A small autoregressive pixel model, trained from scratch.
Data: trained on capsule endoscopy frames (Kvasir-Capsule), 42238 training examples, 59.4 epochs.
Rows from block 3 of a small autoregressive pixel model, named by matrix and row number. Rows with one number belong to one neuron. Each number is 50 + 12 x the weight over its row's rms, rounded and kept within 0 to 99. All counts start at 0.
After each neuron's rows are labels from the 100 images, of 14976, where the neuron reaches its highest value: "responds to" is what is common among them. Only what is clearly more common there than usual is listed. The data: capsule endoscopy frames (Kvasir-Capsule).
# fc1: MLP up (model.blocks.3.mlp.fc1.weight, 1024x256), inputs 0-85
# fc2: MLP down (model.blocks.3.mlp.fc2.weight, 256x1024, transposed), outputs 0-85

fc1.196:24 52 34 48 38 44 54 42 49 62 47 67 55 55 58 43 21 70 58 63 49 57 55 66 73 38 53 35 31 54 63 46 41 47 45 68 69 51 62 43 44 36 60 51 25 59 43 45 51 20 49 46 55 52 36 55 75 35 18 62 35 52 57 35 67 49 44 70 39 57 57 29 59 50 65 42 53 47 59 58 43 57 34 54 50 51
fc2.196:55 72 54 28 57 61 35 33 61 57 28 39 48 32 53 42 63 38 38 41 50 45 50 34 59 61 65 52 58 70 34 62 41 36 62 32 50 68 26 61 57 58 45 42 65 48 43 41 30 56 45 53 45 55 38 29 40 48 60 34 43 42 51 64 41 50 62 57 63 36 81 68 40 51 37 74 37 61 59 55 49 57 37 48 45 82
responds to: finding: reduced mucosal view

fc1.26:55 44 62 25 69 51 45 37 48 32 36 39 43 43 54 59 30 51 62 52 35 51 56 43 56 45 41 34 40 42 88 35 41 38 72 58 39 45 26 54 69 43 23 56 71 30 35 45 57 19 42 62 64 38 46 58 52 62 70 41 39 37 53 48 52 33 51 58 44 51 36 52 63 43 57 55 55 62 59 51 47 48 44 52 48 71
fc2.26:46 47 40 56 48 57 56 46 38 51 27 42 60 47 40 37 52 61 68 64 64 61 44 49 52 38 41 45 50 71 52 47 64 10 39 60 27 63 56 40 59 48 68 75 53 35 50 53 53 59 40 50 39 60 55 61 52 40 59 58 47 46 46 37 54 50 32 74 46 59 52 43 56 38 42 48 46 38 45 55 51 46 34 45 67 32
responds to: finding: ileocecal valve

fc1.570:49 67 58 45 39 55 49 34 43 62 61 49 36 40 35 51 64 32 45 42 75 72 21 44 55 62 46 38 52 60 59 31 62 47 42 45 49 51 65 37 33 64 57 52 62 49 46 78 45 46 75 53 61 50 67 53 53 82 33 48 26 39 49 45 60 52 66 53 51 60 57 51 47 44 33 41 59 32 22 47 59 64 51 54 59 54
fc2.570:41 61 32 52 46 49 61 47 68 51 44 50 69 46 38 37 45 53 41 45 35 27 53 67 57 46 39 18 54 49 60 45 29 49 61 61 66 62 34 54 59 20 53 63 43 40 37 56 41 45 51 59 56 58 53 47 67 54 49 36 56 58 26 58 56 60 60 46 60 58 50 56 58 50 45 45 56 26 50 33 51 45 58 50 42 35
responds to: finding: ileocecal valve

fc1.703:08 36 21 57 39 76 47 61 43 67 56 46 58 26 57 41 47 38 64 61 51 35 34 48 58 65 48 35 47 40 61 36 53 49 31 19 47 43 67 39 66 55 47 22 55 76 29 47 53 44 58 45 56 39 48 50 34 38 31 76 47 43 32 55 74 52 50 40 57 55 41 48 31 36 62 60 57 49 51 50 47 55 47 49 51 68
fc2.703:67 53 32 25 75 37 53 61 40 32 48 36 44 67 44 47 46 63 69 54 66 44 62 49 48 52 51 71 61 52 26 37 20 40 56 61 52 53 72 41 59 41 47 65 36 65 53 55 33 65 52 44 31 47 56 49 54 44 60 44 33 32 47 54 62 53 63 51 41 76 66 32 47 47 54 61 65 65 51 31 55 61 37 71 51 51
responds to: finding: ileocecal valve

fc1.3:54 61 57 38 66 60 57 34 56 66 57 38 54 54 48 47 52 65 48 56 42 67 56 44 60 43 39 27 75 55 76 58 45 72 60 50 51 57 66 55 56 51 51 60 42 56 47 62 51 52 69 48 43 58 64 59 55 61 23 55 60 50 34 52 62 45 37 75 69 57 50 29 47 52 56 53 56 43 36 49 57 46 56 57 42 48
fc2.3:73 36 60 38 28 75 79 31 48 37 70 41 40 56 47 49 31 34 48 21 49 46 42 44 53 56 48 55 51 46 51 60 58 61 37 55 73 43 46 50 46 39 48 77 37 43 46 47 49 53 56 39 44 46 48 43 48 53 84 41 64 81 48 46 53 45 58 65 55 31 35 68 56 54 46 48 64 56 46 62 62 44 47 49 27 54
responds to: finding: ileocecal valve

fc1.480:54 61 53 48 53 59 45 45 50 41 47 57 41 65 56 34 31 54 61 68 58 66 42 63 65 46 33 51 31 61 60 47 39 49 51 43 64 59 53 31 35 37 42 43 37 24 57 62 60 52 51 44 69 46 28 44 51 58 44 51 64 66 27 74 64 60 41 53 47 33 32 64 60 45 51 50 69 51 42 49 53 49 57 49 42 52
fc2.480:69 62 49 40 35 63 57 48 34 39 23 27 46 46 63 36 36 36 46 48 38 44 62 40 47 35 50 29 59 53 48 51 33 39 64 61 60 48 60 34 55 51 56 24 56 72 42 38 58 53 53 65 40 37 58 52 46 60 57 35 54 47 27 73 47 53 48 59 41 51 48 30 57 48 51 52 50 60 48 60 53 49 50 47 48 54
responds to: finding: reduced mucosal view

fc1.760:64 27 50 46 41 53 68 34 38 49 55 49 39 47 38 56 45 68 41 30 53 34 48 36 67 51 48 53 54 55 58 53 59 56 35 75 54 31 59 31 58 59 66 52 78 42 52 61 54 42 58 52 50 44 38 52 50 62 50 36 62 34 35 67 33 56 33 23 34 30 32 56 43 38 51 32 41 60 56 65 56 75 48 48 58 66
fc2.760:52 67 65 47 44 59 50 53 41 45 61 35 46 61 58 75 76 56 41 52 52 53 45 54 39 57 51 46 64 38 57 23 32 53 48 51 32 39 57 46 55 59 56 50 48 59 52 53 34 52 49 56 42 47 61 40 49 66 61 60 45 55 41 63 61 29 70 21 45 57 58 61 46 38 31 49 54 41 39 51 44 30 61 65 48 40
responds to: finding: ileocecal valve

fc1.648:44 49 57 36 34 50 54 43 26 38 41 55 56 27 46 48 56 48 27 52 58 50 48 40 70 61 59 37 60 65 47 56 54 49 38 64 37 51 41 39 83 30 66 29 41 49 47 61 68 49 50 47 58 80 35 42 31 66 56 41 55 51 19 54 56 56 40 61 33 43 58 57 50 52 53 49 43 38 65 54 58 54 27 55 51 46
fc2.648:45 72 61 42 71 34 63 44 66 50 46 54 65 61 63 63 67 36 78 38 69 50 39 53 63 42 43 50 34 42 69 53 42 47 61 38 40 45 58 52 29 75 48 47 76 60 53 62 21 47 43 51 35 57 64 58 66 55 47 54 50 48 53 42 38 58 35 47 52 56 37 63 46 54 53 54 61 63 49 33 52 56 54 40 52 55
responds to: finding: reduced mucosal view

fc1.37:39 45 49 47 56 39 54 40 59 32 27 40 67 57 38 50 44 60 64 65 55 34 43 65 42 58 58 39 74 68 51 36 55 58 52 65 43 45 54 54 41 55 48 28 57 64 44 33 43 35 35 46 54 53 58 49 59 50 31 60 44 62 14 49 63 60 72 72 30 51 56 73 59 39 42 39 49 59 68 67 58 47 39 56 45 65
fc2.37:59 50 69 35 49 56 58 28 68 48 31 39 55 54 33 23 73 34 52 74 64 57 71 65 54 64 33 52 48 40 27 42 37 50 38 56 59 54 52 47 71 61 42 58 39 41 47 51 57 34 40 45 41 58 51 51 45 24 48 67 48 55 61 46 59 42 63 38 41 68 57 49 44 63 54 63 37 53 49 69 52 74 33 51 33 39
responds to: finding: reduced mucosal view

fc1.248:62 69 72 39 39 49 65 46 17 63 48 53 44 31 53 58 49 64 47 57 33 45 50 53 62 65 31 35 63 77 48 46 67 53 64 44 42 42 69 47 57 51 30 35 43 65 72 55 59 42 49 39 55 54 73 51 51 55 46 48 43 47 36 53 56 64 26 71 44 53 60 56 75 38 38 43 37 57 36 42 60 75 31 40 24 42
fc2.248:23 33 41 58 42 36 52 59 72 60 66 41 44 59 32 48 41 56 54 59 38 63 49 56 52 50 66 50 30 61 34 51 37 53 35 60 62 70 54 52 33 56 29 43 51 44 59 44 55 53 67 47 56 64 61 65 47 57 40 62 56 26 58 61 30 37 50 59 44 45 49 46 59 47 59 40 50 55 52 47 33 33 49 47 45 63
responds to: finding: reduced mucosal view

fc1.303:64 47 54 30 37 60 27 23 47 37 60 49 34 58 60 51 56 69 50 50 52 67 65 15 75 37 64 74 64 47 46 46 54 70 53 57 43 48 30 60 48 50 42 52 49 45 53 65 50 53 52 58 48 46 57 49 66 57 52 47 48 41 48 48 59 62 52 68 28 62 59 54 35 47 49 42 50 34 63 42 63 79 60 68 72 54
fc2.303:61 53 41 59 51 40 63 52 50 55 51 52 44 40 46 38 60 52 43 42 56 53 65 62 53 47 46 43 45 54 61 31 57 30 38 50 48 68 82 50 47 66 39 34 63 43 55 58 40 64 45 44 38 48 50 60 58 49 22 47 50 50 56 55 52 39 56 28 71 52 47 46 56 34 44 42 60 56 47 47 46 24 41 30 54 62
responds to: finding: reduced mucosal view

fc1.163:36 35 46 22 35 47 30 41 40 51 51 41 39 53 73 70 67 21 43 53 54 55 39 65 75 53 40 48 45 82 37 67 45 33 37 38 45 64 35 47 55 35 50 58 54 53 44 62 44 36 41 65 48 35 48 54 59 67 57 43 23 27 46 60 63 66 41 49 43 32 45 54 50 50 57 58 50 45 69 67 50 85 32 49 59 73
fc2.163:35 41 41 52 55 68 45 50 69 35 49 45 58 39 50 35 37 45 76 52 47 46 55 45 51 65 61 52 48 85 51 28 51 84 64 57 62 79 82 48 34 33 39 47 61 46 67 35 44 43 38 45 61 47 51 45 48 44 52 64 39 54 32 60 43 49 42 62 69 48 52 48 55 37 52 32 54 47 51 34 46 39 46 49 61 55
responds to: finding: ileocecal valve

fc1.237:48 86 36 54 65 46 49 18 50 70 37 56 50 33 75 42 58 78 38 48 48 37 64 45 65 53 43 41 50 45 38 58 57 68 32 39 70 60 57 36 65 55 47 47 33 41 48 51 70 51 57 41 66 55 37 57 60 47 54 54 28 42 49 50 36 45 41 42 44 55 36 60 33 40 75 39 60 47 56 63 42 67 46 32 70 75
fc2.237:37 45 59 51 49 37 34 63 48 45 49 43 40 48 57 28 44 52 54 61 63 35 50 44 53 57 61 61 26 45 58 49 60 32 59 67 25 43 28 57 64 64 29 44 48 50 74 46 16 55 54 42 42 53 50 67 56 48 60 52 41 32 53 14 57 55 69 54 28 50 63 43 59 68 53 40 39 62 41 49 45 43 50 52 54 60
responds to: finding: reduced mucosal view

fc1.148:21 48 72 38 58 60 49 57 36 42 38 31 51 44 71 53 66 70 61 38 52 46 55 63 60 45 69 35 39 28 31 44 34 51 28 25 49 53 68 50 69 29 49 36 58 61 62 31 40 57 55 47 51 45 40 76 33 69 51 58 52 42 52 35 41 60 56 53 43 55 41 52 46 49 59 25 51 53 49 57 51 55 51 40 51 79
fc2.148:58 62 34 66 39 59 46 45 50 55 51 45 44 45 63 56 30 50 44 48 28 44 51 31 43 55 41 52 63 41 56 45 60 42 62 45 46 47 29 41 50 48 65 39 38 41 60 28 42 47 43 38 70 50 55 48 74 57 54 41 42 56 51 50 54 61 47 73 71 45 49 68 48 48 63 58 28 32 56 48 44 34 55 63 41 53
responds to: finding: ileocecal valve

fc1.460:62 47 39 42 63 62 30 61 62 54 56 44 47 48 61 62 38 48 59 57 47 66 50 30 56 62 48 52 53 66 37 41 54 47 30 34 49 63 48 47 50 45 20 58 61 65 14 70 48 61 75 20 41 67 47 32 38 34 46 72 48 56 36 74 51 68 54 55 56 62 48 41 48 48 40 52 60 20 74 47 51 50 43 70 61 55
fc2.460:43 50 70 35 40 47 63 43 35 55 51 42 48 42 48 62 51 33 43 55 45 46 45 40 43 50 40 41 57 52 52 40 43 19 68 46 64 76 44 52 32 37 57 63 57 55 56 45 54 49 40 61 49 58 54 33 48 43 67 47 47 62 49 52 40 70 55 52 45 57 67 70 39 54 60 34 67 63 48 73 69 45 62 57 64 49
responds to: finding: reduced mucosal view

fc1.180:27 28 72 28 45 60 51 43 55 33 61 55 40 47 46 40 40 60 46 42 63 58 63 36 65 41 11 27 60 23 29 48 49 80 68 56 48 61 56 52 48 40 58 26 45 39 36 59 44 27 56 35 67 28 47 57 58 33 53 45 40 59 45 59 40 37 72 47 41 64 39 56 60 51 69 68 40 60 62 55 63 65 52 59 36 37
fc2.180:73 46 33 66 41 60 43 45 53 42 49 61 65 27 58 71 34 35 53 58 41 54 48 53 53 43 53 42 62 53 60 52 52 60 41 45 47 52 60 70 54 62 50 68 47 30 40 56 59 61 51 43 46 67 60 61 43 63 81 53 39 60 55 58 42 51 52 56 41 45 70 52 42 48 68 47 43 41 45 66 33 49 42 52 45 53
responds to: finding: ileocecal valve

fc1.702:29 43 49 61 42 52 48 66 52 45 60 29 57 54 50 49 50 48 53 25 52 72 58 65 70 55 43 41 40 45 60 54 57 75 37 52 44 73 52 57 27 52 49 30 43 46 49 52 68 24 67 59 48 41 64 54 48 36 37 48 63 49 44 27 70 53 52 66 60 32 37 65 54 56 64 49 44 54 44 52 38 37 38 59 52 21
fc2.702:40 45 17 67 48 38 42 28 43 65 40 48 49 56 50 47 37 50 49 48 74 12 62 41 43 41 48 45 59 48 55 59 56 28 19 77 51 53 67 55 58 56 48 81 62 50 54 35 36 65 62 52 46 66 66 60 54 87 43 47 58 53 57 41 63 63 63 28 24 47 56 43 42 60 58 59 55 56 54 67 63 52 61 61 51 69
responds to: finding: ileocecal valve

fc1.5:43 69 51 31 64 39 77 74 48 50 22 32 49 62 67 66 61 73 59 36 61 54 48 34 80 30 49 53 33 38 59 49 76 70 43 57 56 64 69 44 48 84 41 43 55 55 50 58 36 50 64 40 51 48 58 60 37 40 50 80 58 68 50 47 67 64 64 72 54 57 48 34 53 41 71 41 45 42 49 56 49 61 44 31 61 43
fc2.5:32 53 35 63 46 77 50 28 78 36 54 64 40 39 65 63 58 55 55 56 53 17 42 51 52 59 49 51 36 47 62 39 53 73 41 47 68 50 47 56 33 46 50 39 34 45 32 41 34 51 48 53 54 47 46 67 66 66 53 45 41 52 57 47 52 39 31 27 46 34 33 45 57 57 20 38 54 40 56 66 55 64 58 48 57 68
responds to: finding: reduced mucosal view

fc1.434:66 40 68 48 68 53 57 31 63 54 60 42 58 42 71 37 42 42 44 43 31 45 52 31 62 46 47 53 70 20 53 30 59 55 48 61 56 48 41 57 50 20 58 52 28 61 31 36 47 44 67 43 47 36 54 46 62 42 38 57 42 49 44 57 28 77 61 60 40 36 63 52 47 64 45 39 43 28 44 47 42 45 37 67 69 46
fc2.434:70 47 33 43 46 62 37 40 65 50 68 43 40 28 53 72 68 59 53 30 51 55 46 68 62 57 54 62 50 59 64 52 36 37 43 43 57 64 57 68 56 60 25 37 50 49 65 57 55 46 56 30 49 47 42 39 44 71 33 52 52 42 39 44 45 45 58 32 71 38 57 58 41 68 51 39 48 42 41 51 52 40 33 58 54 72
responds to: finding: ileocecal valve

fc1.766:37 62 49 54 75 38 63 50 46 29 27 42 64 47 54 54 35 71 53 53 53 60 24 62 86 40 58 56 68 50 56 42 56 61 56 60 51 43 33 52 33 50 47 35 46 44 54 47 44 30 51 40 53 46 59 55 45 70 46 69 51 41 48 49 44 57 32 45 44 57 41 48 42 56 78 34 40 64 57 50 50 67 52 43 64 26
fc2.766:53 55 55 34 50 39 29 44 31 55 50 36 33 57 57 72 30 61 62 58 40 40 65 45 54 47 43 54 64 38 61 68 61 36 62 45 52 63 48 27 55 55 55 61 31 44 54 54 57 48 29 58 26 64 46 37 61 63 64 66 65 75 67 41 56 27 55 49 39 48 56 61 51 51 47 44 32 36 39 42 31 51 57 69 56 50
responds to: finding: reduced mucosal view