From a checkpoint of a small autoregressive pixel model.
Model: 16-pixel images, width 256, norm layernorm, activation gelu.
Data: trained on capsule endoscopy frames (Kvasir-Capsule), 42238 training examples, 59.4 epochs.
Rows from block 2 of a small autoregressive pixel model, named by matrix and row number. Rows with one number belong to one neuron. Each number is 500 + 25 x the weight over its row's rms, rounded and kept within 0 to 999. All counts start at 0. Numbers have three digits each.
Before each neuron's rows are labels from the 100 images, of 14976, where the neuron reaches its highest value: "responds to" is what is common among them. Only what is clearly more common there than usual is listed. The data: capsule endoscopy frames (Kvasir-Capsule).
# fc1: MLP up (model.blocks.2.mlp.fc1.weight, 1024x256), inputs 0-63
# fc2: MLP down (model.blocks.2.mlp.fc2.weight, 256x1024, transposed), outputs 0-63

responds to: finding: ileocecal valve
fc1.146:510503519458529473531482466453522500487496519507521499471498523541490521507536498521485445530532479532551546513548491483459498435539492475479508443473503503519509507466515442437508507486473547
fc2.146:502503525480527489472496509538457504501504449486457532504489460451481509450500466447508484525494492443485497509505501463521538527544534515494479521510513515510462532501485481522498515478484486

responds to: finding: ileocecal valve
fc1.50:461476518495512486507494501500484519495483481510532488531494515469450488556463478467532467496508494522445523495544536518528478481514490532529499487518497517511500498528512522487496470560471510
fc2.50:530486497495522471515539510516491519455430490538478498486492482468504506504492518512472543514541506494505476506496484471490561478452517474500529487491546488508475490517499506484469532543521520

responds to: finding: ileocecal valve
fc1.284:506504512497469512498482475494497470465463536521483472480488470516532496498467480509515513464510499540487490526498525499495520502455498525449497488483528516489470524481538459526514466488478473
fc2.284:498502469506500513519477507463470516527567481463515547513476529495534481474518469508505530502487514475495513494516513488517521507492502476488495503427501448490493526467462526497509481538481476

responds to: finding: ileocecal valve
fc1.767:482528531466490476518471520459520528480471550488537502506495466496500496505515469498515461515455508531504494516551498507502502424520507488462540495461474489503488495532495529496487467523485547
fc2.767:476530506511442494498464487533479515468572556492483478504509507487501525468517489512506550490547531539535498511480464505519470490460529502471485514492492513547525507492501477519554525530494491

responds to: finding: reduced mucosal view
fc1.68:493529503476494482457524511509525474521518511504489483521501462505518481493506498483502519517448514501518484498519488466542453498464444486498523533485539483510460505470522549507543462488502505
fc2.68:498487499537458529511485497520515508476516521474480450483511511438487509487511508521471507498544493527467535489480482498511481510505489504525518479512503482494471511514513480495486515527522502

responds to: finding: reduced mucosal view
fc1.447:514503464475518537551501456534509511501482488495505521525497487509498481498419485499463510447479505548491490477467468550503512450516474506474492542505503497548503475503504504481513511518456529
fc2.447:494508492502495486536526491507441516450466511485504525498485487502543506515474456517491502516511486501484517502524458510495517464525488467484438507487491484549511493510497498490480500492519489

responds to: finding: reduced mucosal view
fc1.363:504521555471508499485477473518487475465443496458504505514456470475523515483475481532513488527495487537489510486536510521538468438504520503537568505485489516516486537540532560516465529462492502
fc2.363:477479448490497506490533518538530479521530500492528525503509515507504482492523459502488545508517520450519468508525476506529567523505483510513490540516477514533508494499502459503524513526461494

responds to: finding: ileocecal valve; finding: reduced mucosal view
fc1.385:490515560478510472522498513490504563506505523502511484509500454485522456515519482531519497495443485492465492481531465491493523493469489472480517535504536536541481555517505485449517489546517514
fc2.385:490442474505524508522487501493492493480514499494466502507505499466514514491460516525515454470482505488515493491430519503495489559523476536521535515488523482484501457524492508535475506503493487

responds to: finding: ileocecal valve
fc1.655:463512484401529508484462533494485522471484547541512495534461474541459502493524488506496470525478509509486503469506510516533513526494447495493533519473497485522509504510450503457505517487500527
fc2.655:467520518437520458533498505487508516505465523498497467457486470549429499518467479493484503474519444481525501502532538478496483500486433493494433536493482504540483515548506520549470476505491520

responds to: finding: pylorus
fc1.277:483534511488503472549502509505505456481483466483530496506436496538499494510489474485513485490466543515491515489525510502493484488522485496564546517463499477530465492498530525521501476500530478
fc2.277:488446568502456542473488501466496522493493473499476447496518488500469540463490498525456486487464464466498496547508496497493479529468496526478475463497482522488506494461508464522547513483483455

responds to: finding: reduced mucosal view
fc1.258:500504503492536518527461481489477478470484497489527548495464545495479527532495500485508498500478494542483492455547509472529502519485506524516547532450535503530532504547513524533482478522477487
fc2.258:503515493479457529538479524491518496507511525503486512504527459480546513535540495509477476527509531534498463495502506496477508503527560511512483487537487460489516528429517489484496535459533495

responds to: finding: reduced mucosal view
fc1.515:477494483520537508510513514448487492451500514469471511513531506439498454499500491522511516517491533470549504489518499481517501512447457484502519511475560544516495502485521534479528496496474497
fc2.515:516531507496487483461488500462510486504450490506499481515475520467506527498476484475517518473498501510510537516518497492479485446459506512464475502526516479501510497501472461558508492445479484

responds to: finding: ulcer
fc1.512:498555501476503492440510496489471483545459476505474486514464497514454474526472495497507490506502539491508494493480493480517547472447473430493509492538488551489560484548494503496519477515521494
fc2.512:548439495487463498542499501459507534473501492523509513507460563503454470505495505514516490522480456478513478467511502472448489519511531499465527504478527468507508472492496487453502545464486501

responds to: finding: ileocecal valve
fc1.680:518511489456544502543529472495521502524463522473489520490462512545501514540521510520480493488479510522525472530560481482465465528523486456496553521475492491487472501501526476481525490468482532
fc2.680:493508489540521506510522527501501475517476543459475452509506505530526518515506468484539500494527495501478505505510528526537497509466463507542521461522450550474480551542489495487499488495548525

responds to: finding: ileocecal valve
fc1.527:457497512493489493462532540485501495473547507509485536526485505480504505518506513474540471494476512472489503468510455468502515481460488505507491491437531525525522487507532523489483487473476516
fc2.527:524513458548540478506501445506461493492486477453491498478510489520473531487481495495462526497510477467483478478473487493474507512516503498507493445499516459520488525517507492466525533528485485

responds to: finding: reduced mucosal view
fc1.193:498515505480504523506473487472519469484464520497508523532477507551501479478505457522540508549487483432481497501519505482517489479477516480486510469494541552489506494493504446518471533500503518
fc2.193:491491510478539496532513464445486499495457534518461509465502472482492489498501497498499526552473502493509510515470483500519516483503486466527476524492511524538497449494539502525523537551489478

responds to: finding: ulcer
fc1.523:504512503495490523493468492489511477527496502499467507500509514546481450538518474452537530545458488511478528524500507519477509496490486500491591522471508519545498452486508470492550540478475529
fc2.523:504521531520481548518480454492506465467483476515555536522470523494517509524466493513481465499464523458527492494493497515492514469536462506471467489496514502494460518517474541538495524553506516

responds to: finding: ileocecal valve; finding: reduced mucosal view
fc1.202:508496541460506494500506521492459478521469527529555500512498498508519489522516471506509519525470492499540475447503518465510513476450474485506543529492543532535489534475505486483510491494494544
fc2.202:517471487472509531487479530495500466496504490519455497502475454481518507510553539494498482518502482495510500530511486494521500510524470524483498516524510531539511525500508468527513501500526505

responds to: finding: ulcer
fc1.698:518489539520488507511487472505493511507505492453467511451477529547472502531511518433505467518487547491492449526528490474531495500502513500486514478540553536543562516480462502508501491487466534
fc2.698:517511478533523491457501467523514484481515515527494517501528492501529511520492466423513515497504493481477488528501563514508513506540450492491482485471503476488552483533498544585492465523499487

responds to: finding: ileocecal valve
fc1.665:565499480466537498487501486478493472494507490464476525455498502483492482513519497486517524457525518524488479453493522476482497492431470535485454522491529517515504516470511470501513501538508529
fc2.665:500497514519501494557482502480519501460489519503525461502484527521535490451485480476480457527514475493469486481487564483538513550509522497534535506482466514521493477520483460560542546488483520

responds to: finding: ileocecal valve
fc1.325:494502492489510498514521514494456491519480490503469561507482491496502481555498472472512521445472481522555475464463550480541471518453475488487539534543481501523512523481523543498489464490453536
fc2.325:488510497503502538485488537527515510457515504461512520487480491473504511490458507536500479492526446474493500510545517518502458478522475467488517465495508485476484466527492527508502460511540531

responds to: finding: ileocecal valve
fc1.486:483479501477509527531517519531492511472481499499536500492421526531511474514526485468532448544491512495541471465503468522498527493464517487534483521483518474495508504483549447544511468469485538
fc2.486:505490445516527457495512462457524482516487474527484472486513497490480484543485513500471508498481504467459534531512557499527498549527510517479503496508500499493507471533529536476498478553508508

responds to: finding: ileocecal valve
fc1.495:524514510500474516477491465462526493464516502533466490498495491546491473470531512499515549467491543500474514516486454486522489451484485489509539465492552514522552523484460496494538527478509547
fc2.495:487520456472547475495493480478527486511464496465529509500473525520531534536525547483503500509471477510463562455502524460540482499508547497533508486453494507518453494520547501438488494504504490

responds to: finding: reduced mucosal view
fc1.666:526500517488500535486508512488468447482474508465505496491494493473508509521518513480534489524526462494536519490453490472497529519474542475526506541479546509489507489493561483429498529524516510
fc2.666:512504515486523473505476518520516520489529528488516539509507481470524510507489492509475503526547448511517493503494471510499525485513511544509494525521539490484517581502504468490559493502505487

responds to: finding: ulcer
fc1.338:484548499460572479517504532497521477500524520506472515519494504500515488510516547518476492540454541521500517497545530498493527501522497502456510526517540491545515493533505520486500474462533532
fc2.338:484486503471482545561526519499436519455510519485502515482520498476540499541488486542460514504512498439521449555520510486457468539541485485453503487502508479478556521507488519490500490545461516

responds to: finding: ulcer
fc1.649:489518496495469510522496525495518488518516522499468546504542509533466489496519486455503486521491512504483506512480517498503489505514488504494536490496496473547493479542477480477520505474446541
fc2.649:452487542526546503513523525472496448493507516489518504463502516507465485506475475523508473517480476469509512446521527500525495540451493481496516508516506480489484481465516538504499485551527475

responds to: finding: reduced mucosal view
fc1.323:508506504521519528526462478460480491497486575484473534499549473520492506509494526433516476539470519516528503556524538491512525489509508493503526494504498494532502501491487504517481461516477545
fc2.323:465585489452512519499520524449500511518481498494464531460498519471499494477508465506517500518470507482482481460505475506489511508553482525489460510486484539467501541515485510516494484455512513

responds to: finding: ileocecal valve
fc1.466:494506523503524505470498509476488504505507525462510496456482533522535445527482518448487485508511518506487477499499519520525467471522489446483513491493527514534509489465529493514511472529470536
fc2.466:526480483568542506485525520518494520534477507489428509455484462495494521510528468546503481547524536498511511547486538489504477489529531493506514465494501534507490532534499482523503507489476524

responds to: finding: reduced mucosal view
fc1.257:470501512499559488518491478442533481485512485484507496493477498498504476546517496502494475459500497513470548505500507532502520534534479489495549460527498521513498478487511487489532472536456502
fc2.257:486502513468495539504458539477436501494491487480505475569497505533495511516498533448542466518499466494501500496542528527498535507460518471464502496500485497554513559543498547483463446519478526

responds to: finding: pylorus
fc1.99:529498509486485535556477498490442461445472519444454549476494514496503488511483507499513535471510490518474508473517521493507523513529518476507461506492472486533514505520482464462515502477426487
fc2.99:479518493497503509498517507542556498514505459506509490482500526538523478490490495502500511527531504499497467555468495528522504513489525479479534530523493525506489515504511503519510516544451546

responds to: finding: reduced mucosal view
fc1.501:508538510458510499496457498517507481486504513484497542511474478519502491525505472496573478510492506476478458508543510489514500515473493486468499499540468486486455499513472471493479511522510510
fc2.501:519519487502509540479513507469522467535466486471446474472558523470508498532503460513478499487476533549566509460491524523508458440442497486499492527513496449517541513491539468530492449510472519

responds to: finding: reduced mucosal view
fc1.58:510530567487495509478494501517528493480481499481528533507472522536495516536511409456508532469503513489490530495488508491474505463483496480515518527501504548511518480488518489495483530496465510
fc2.58:501452441551515475472508494475452519503509499541487468485540521480525494532480500510518517488534548474495527495475513518482528506484483491527476495505485478470496538487497500523508490473500550

responds to: finding: pylorus
fc1.741:537492501461485507498507492471437527523477525501516482493531480489484487511503522480540487504488522512500513423515517504474522502552540443500485456502499465487512463486439491467587473478477504
fc2.741:475557523511520499529478513516513465519506489538469513530500476505518530562527470469489488493527516514503477531466472492519520493458490528474474499528522496540517489476517507460524508466489496

responds to: finding: ulcer
fc1.127:507497504477503502472512450435466472506493529493454487498502548520514520496512507492537479533481519508514519476538517467501478479480508482462478523495497548511473447507469493512518517520487589
fc2.127:498485528490479494493506468479503447514537531514505533509492461497500495577553507502479456454570516473466473516541476498520538477517491511515512511555521475502497530477498498509524482541500470

responds to: finding: reduced mucosal view
fc1.224:501587521436495543531513507493505475501466508491487515518532495528499494528517523496505492508509528512504527556489524477487496527458538487514533470497505494522540504496497493534517483501468520
fc2.224:503492505516440481501486500478514411547477518495533508512513531478494478528541499496517489471482538472464503527493477505466519502499465524481497474439478499437505523507492526467527449517505527

responds to: finding: reduced mucosal view
fc1.170:489530512479519539522488540494506519506503510450465567510476497486530498518509464460503526486478504451512482514492497476505531523490485461497489525481493490494522471461467525493529492514501510
fc2.170:469492543510505486473492493556492488532539483482509490561503520495486496523475518474514470498536481542419497491467474495500516497494486474555498519487488504506507504540506516460460483468544498

responds to: finding: pylorus
fc1.217:466474463499474529513463459489525480482464506506513542516416522501482512532519515493514496502492472491495470509517505501505474528491514476506531524452494488478540519539500537492510487522489493
fc2.217:519524561497485494523498492524477516567508491499507460520469557462504490555490480439517473506503496474501530506510473512513509466523557502535539527520484448475494490481492543471534547502486498

responds to: finding: ileocecal valve
fc1.159:461520517494506494520447530529501496499467560472473480499465495556492482499536512487546470496476490548498467510522484475561487523506452533453519489521503518511515532530511486471520492482528517
fc2.159:505526500457480502508493545488473542553537496491471480461487471499517522454477502481484563530516511495517548479512557482485486511506507452475532506506451500508500513508476572518549521469518508

responds to: finding: reduced mucosal view
fc1.521:552517489483536485534455491459496480554461532517451563564494456525491479532522501518553498538492502493508520485472542481510470469470478493503542505527545503491510532450527494477524467481447555
fc2.521:502554482462497503485517526512496505504490493514549501473502499476449498538491531494523504497487515489534515507514522487457458496541532504500457487512481464516487475508483508531528489523570453

responds to: finding: ileocecal valve
fc1.736:516522559461509484489498438496509503500501513474481483480490514577459495514511518506511486499507475491515499497515498471461515502513472471446520472527512515511539524511482483467512513532519486
fc2.736:527487487513548455563493512469512525467473490494517473522488492462499508496504462518515499505467495465512490487462530508512514536528512483510476504499501509506471466539508510563438494450487499

responds to: finding: reduced mucosal view
fc1.167:512518480533461506465479483510516534522540495506513503471525518511535496516509492448493510516462509500536483504501432480475481462467474486464525516489490530574520510524501456457504501535482523
fc2.167:488541486476493501524529478499499515512492510473492520518503502515492501478516512489474465537518530509506524518476513497487545524493488492531550509528476518465494448524492480512486493438468452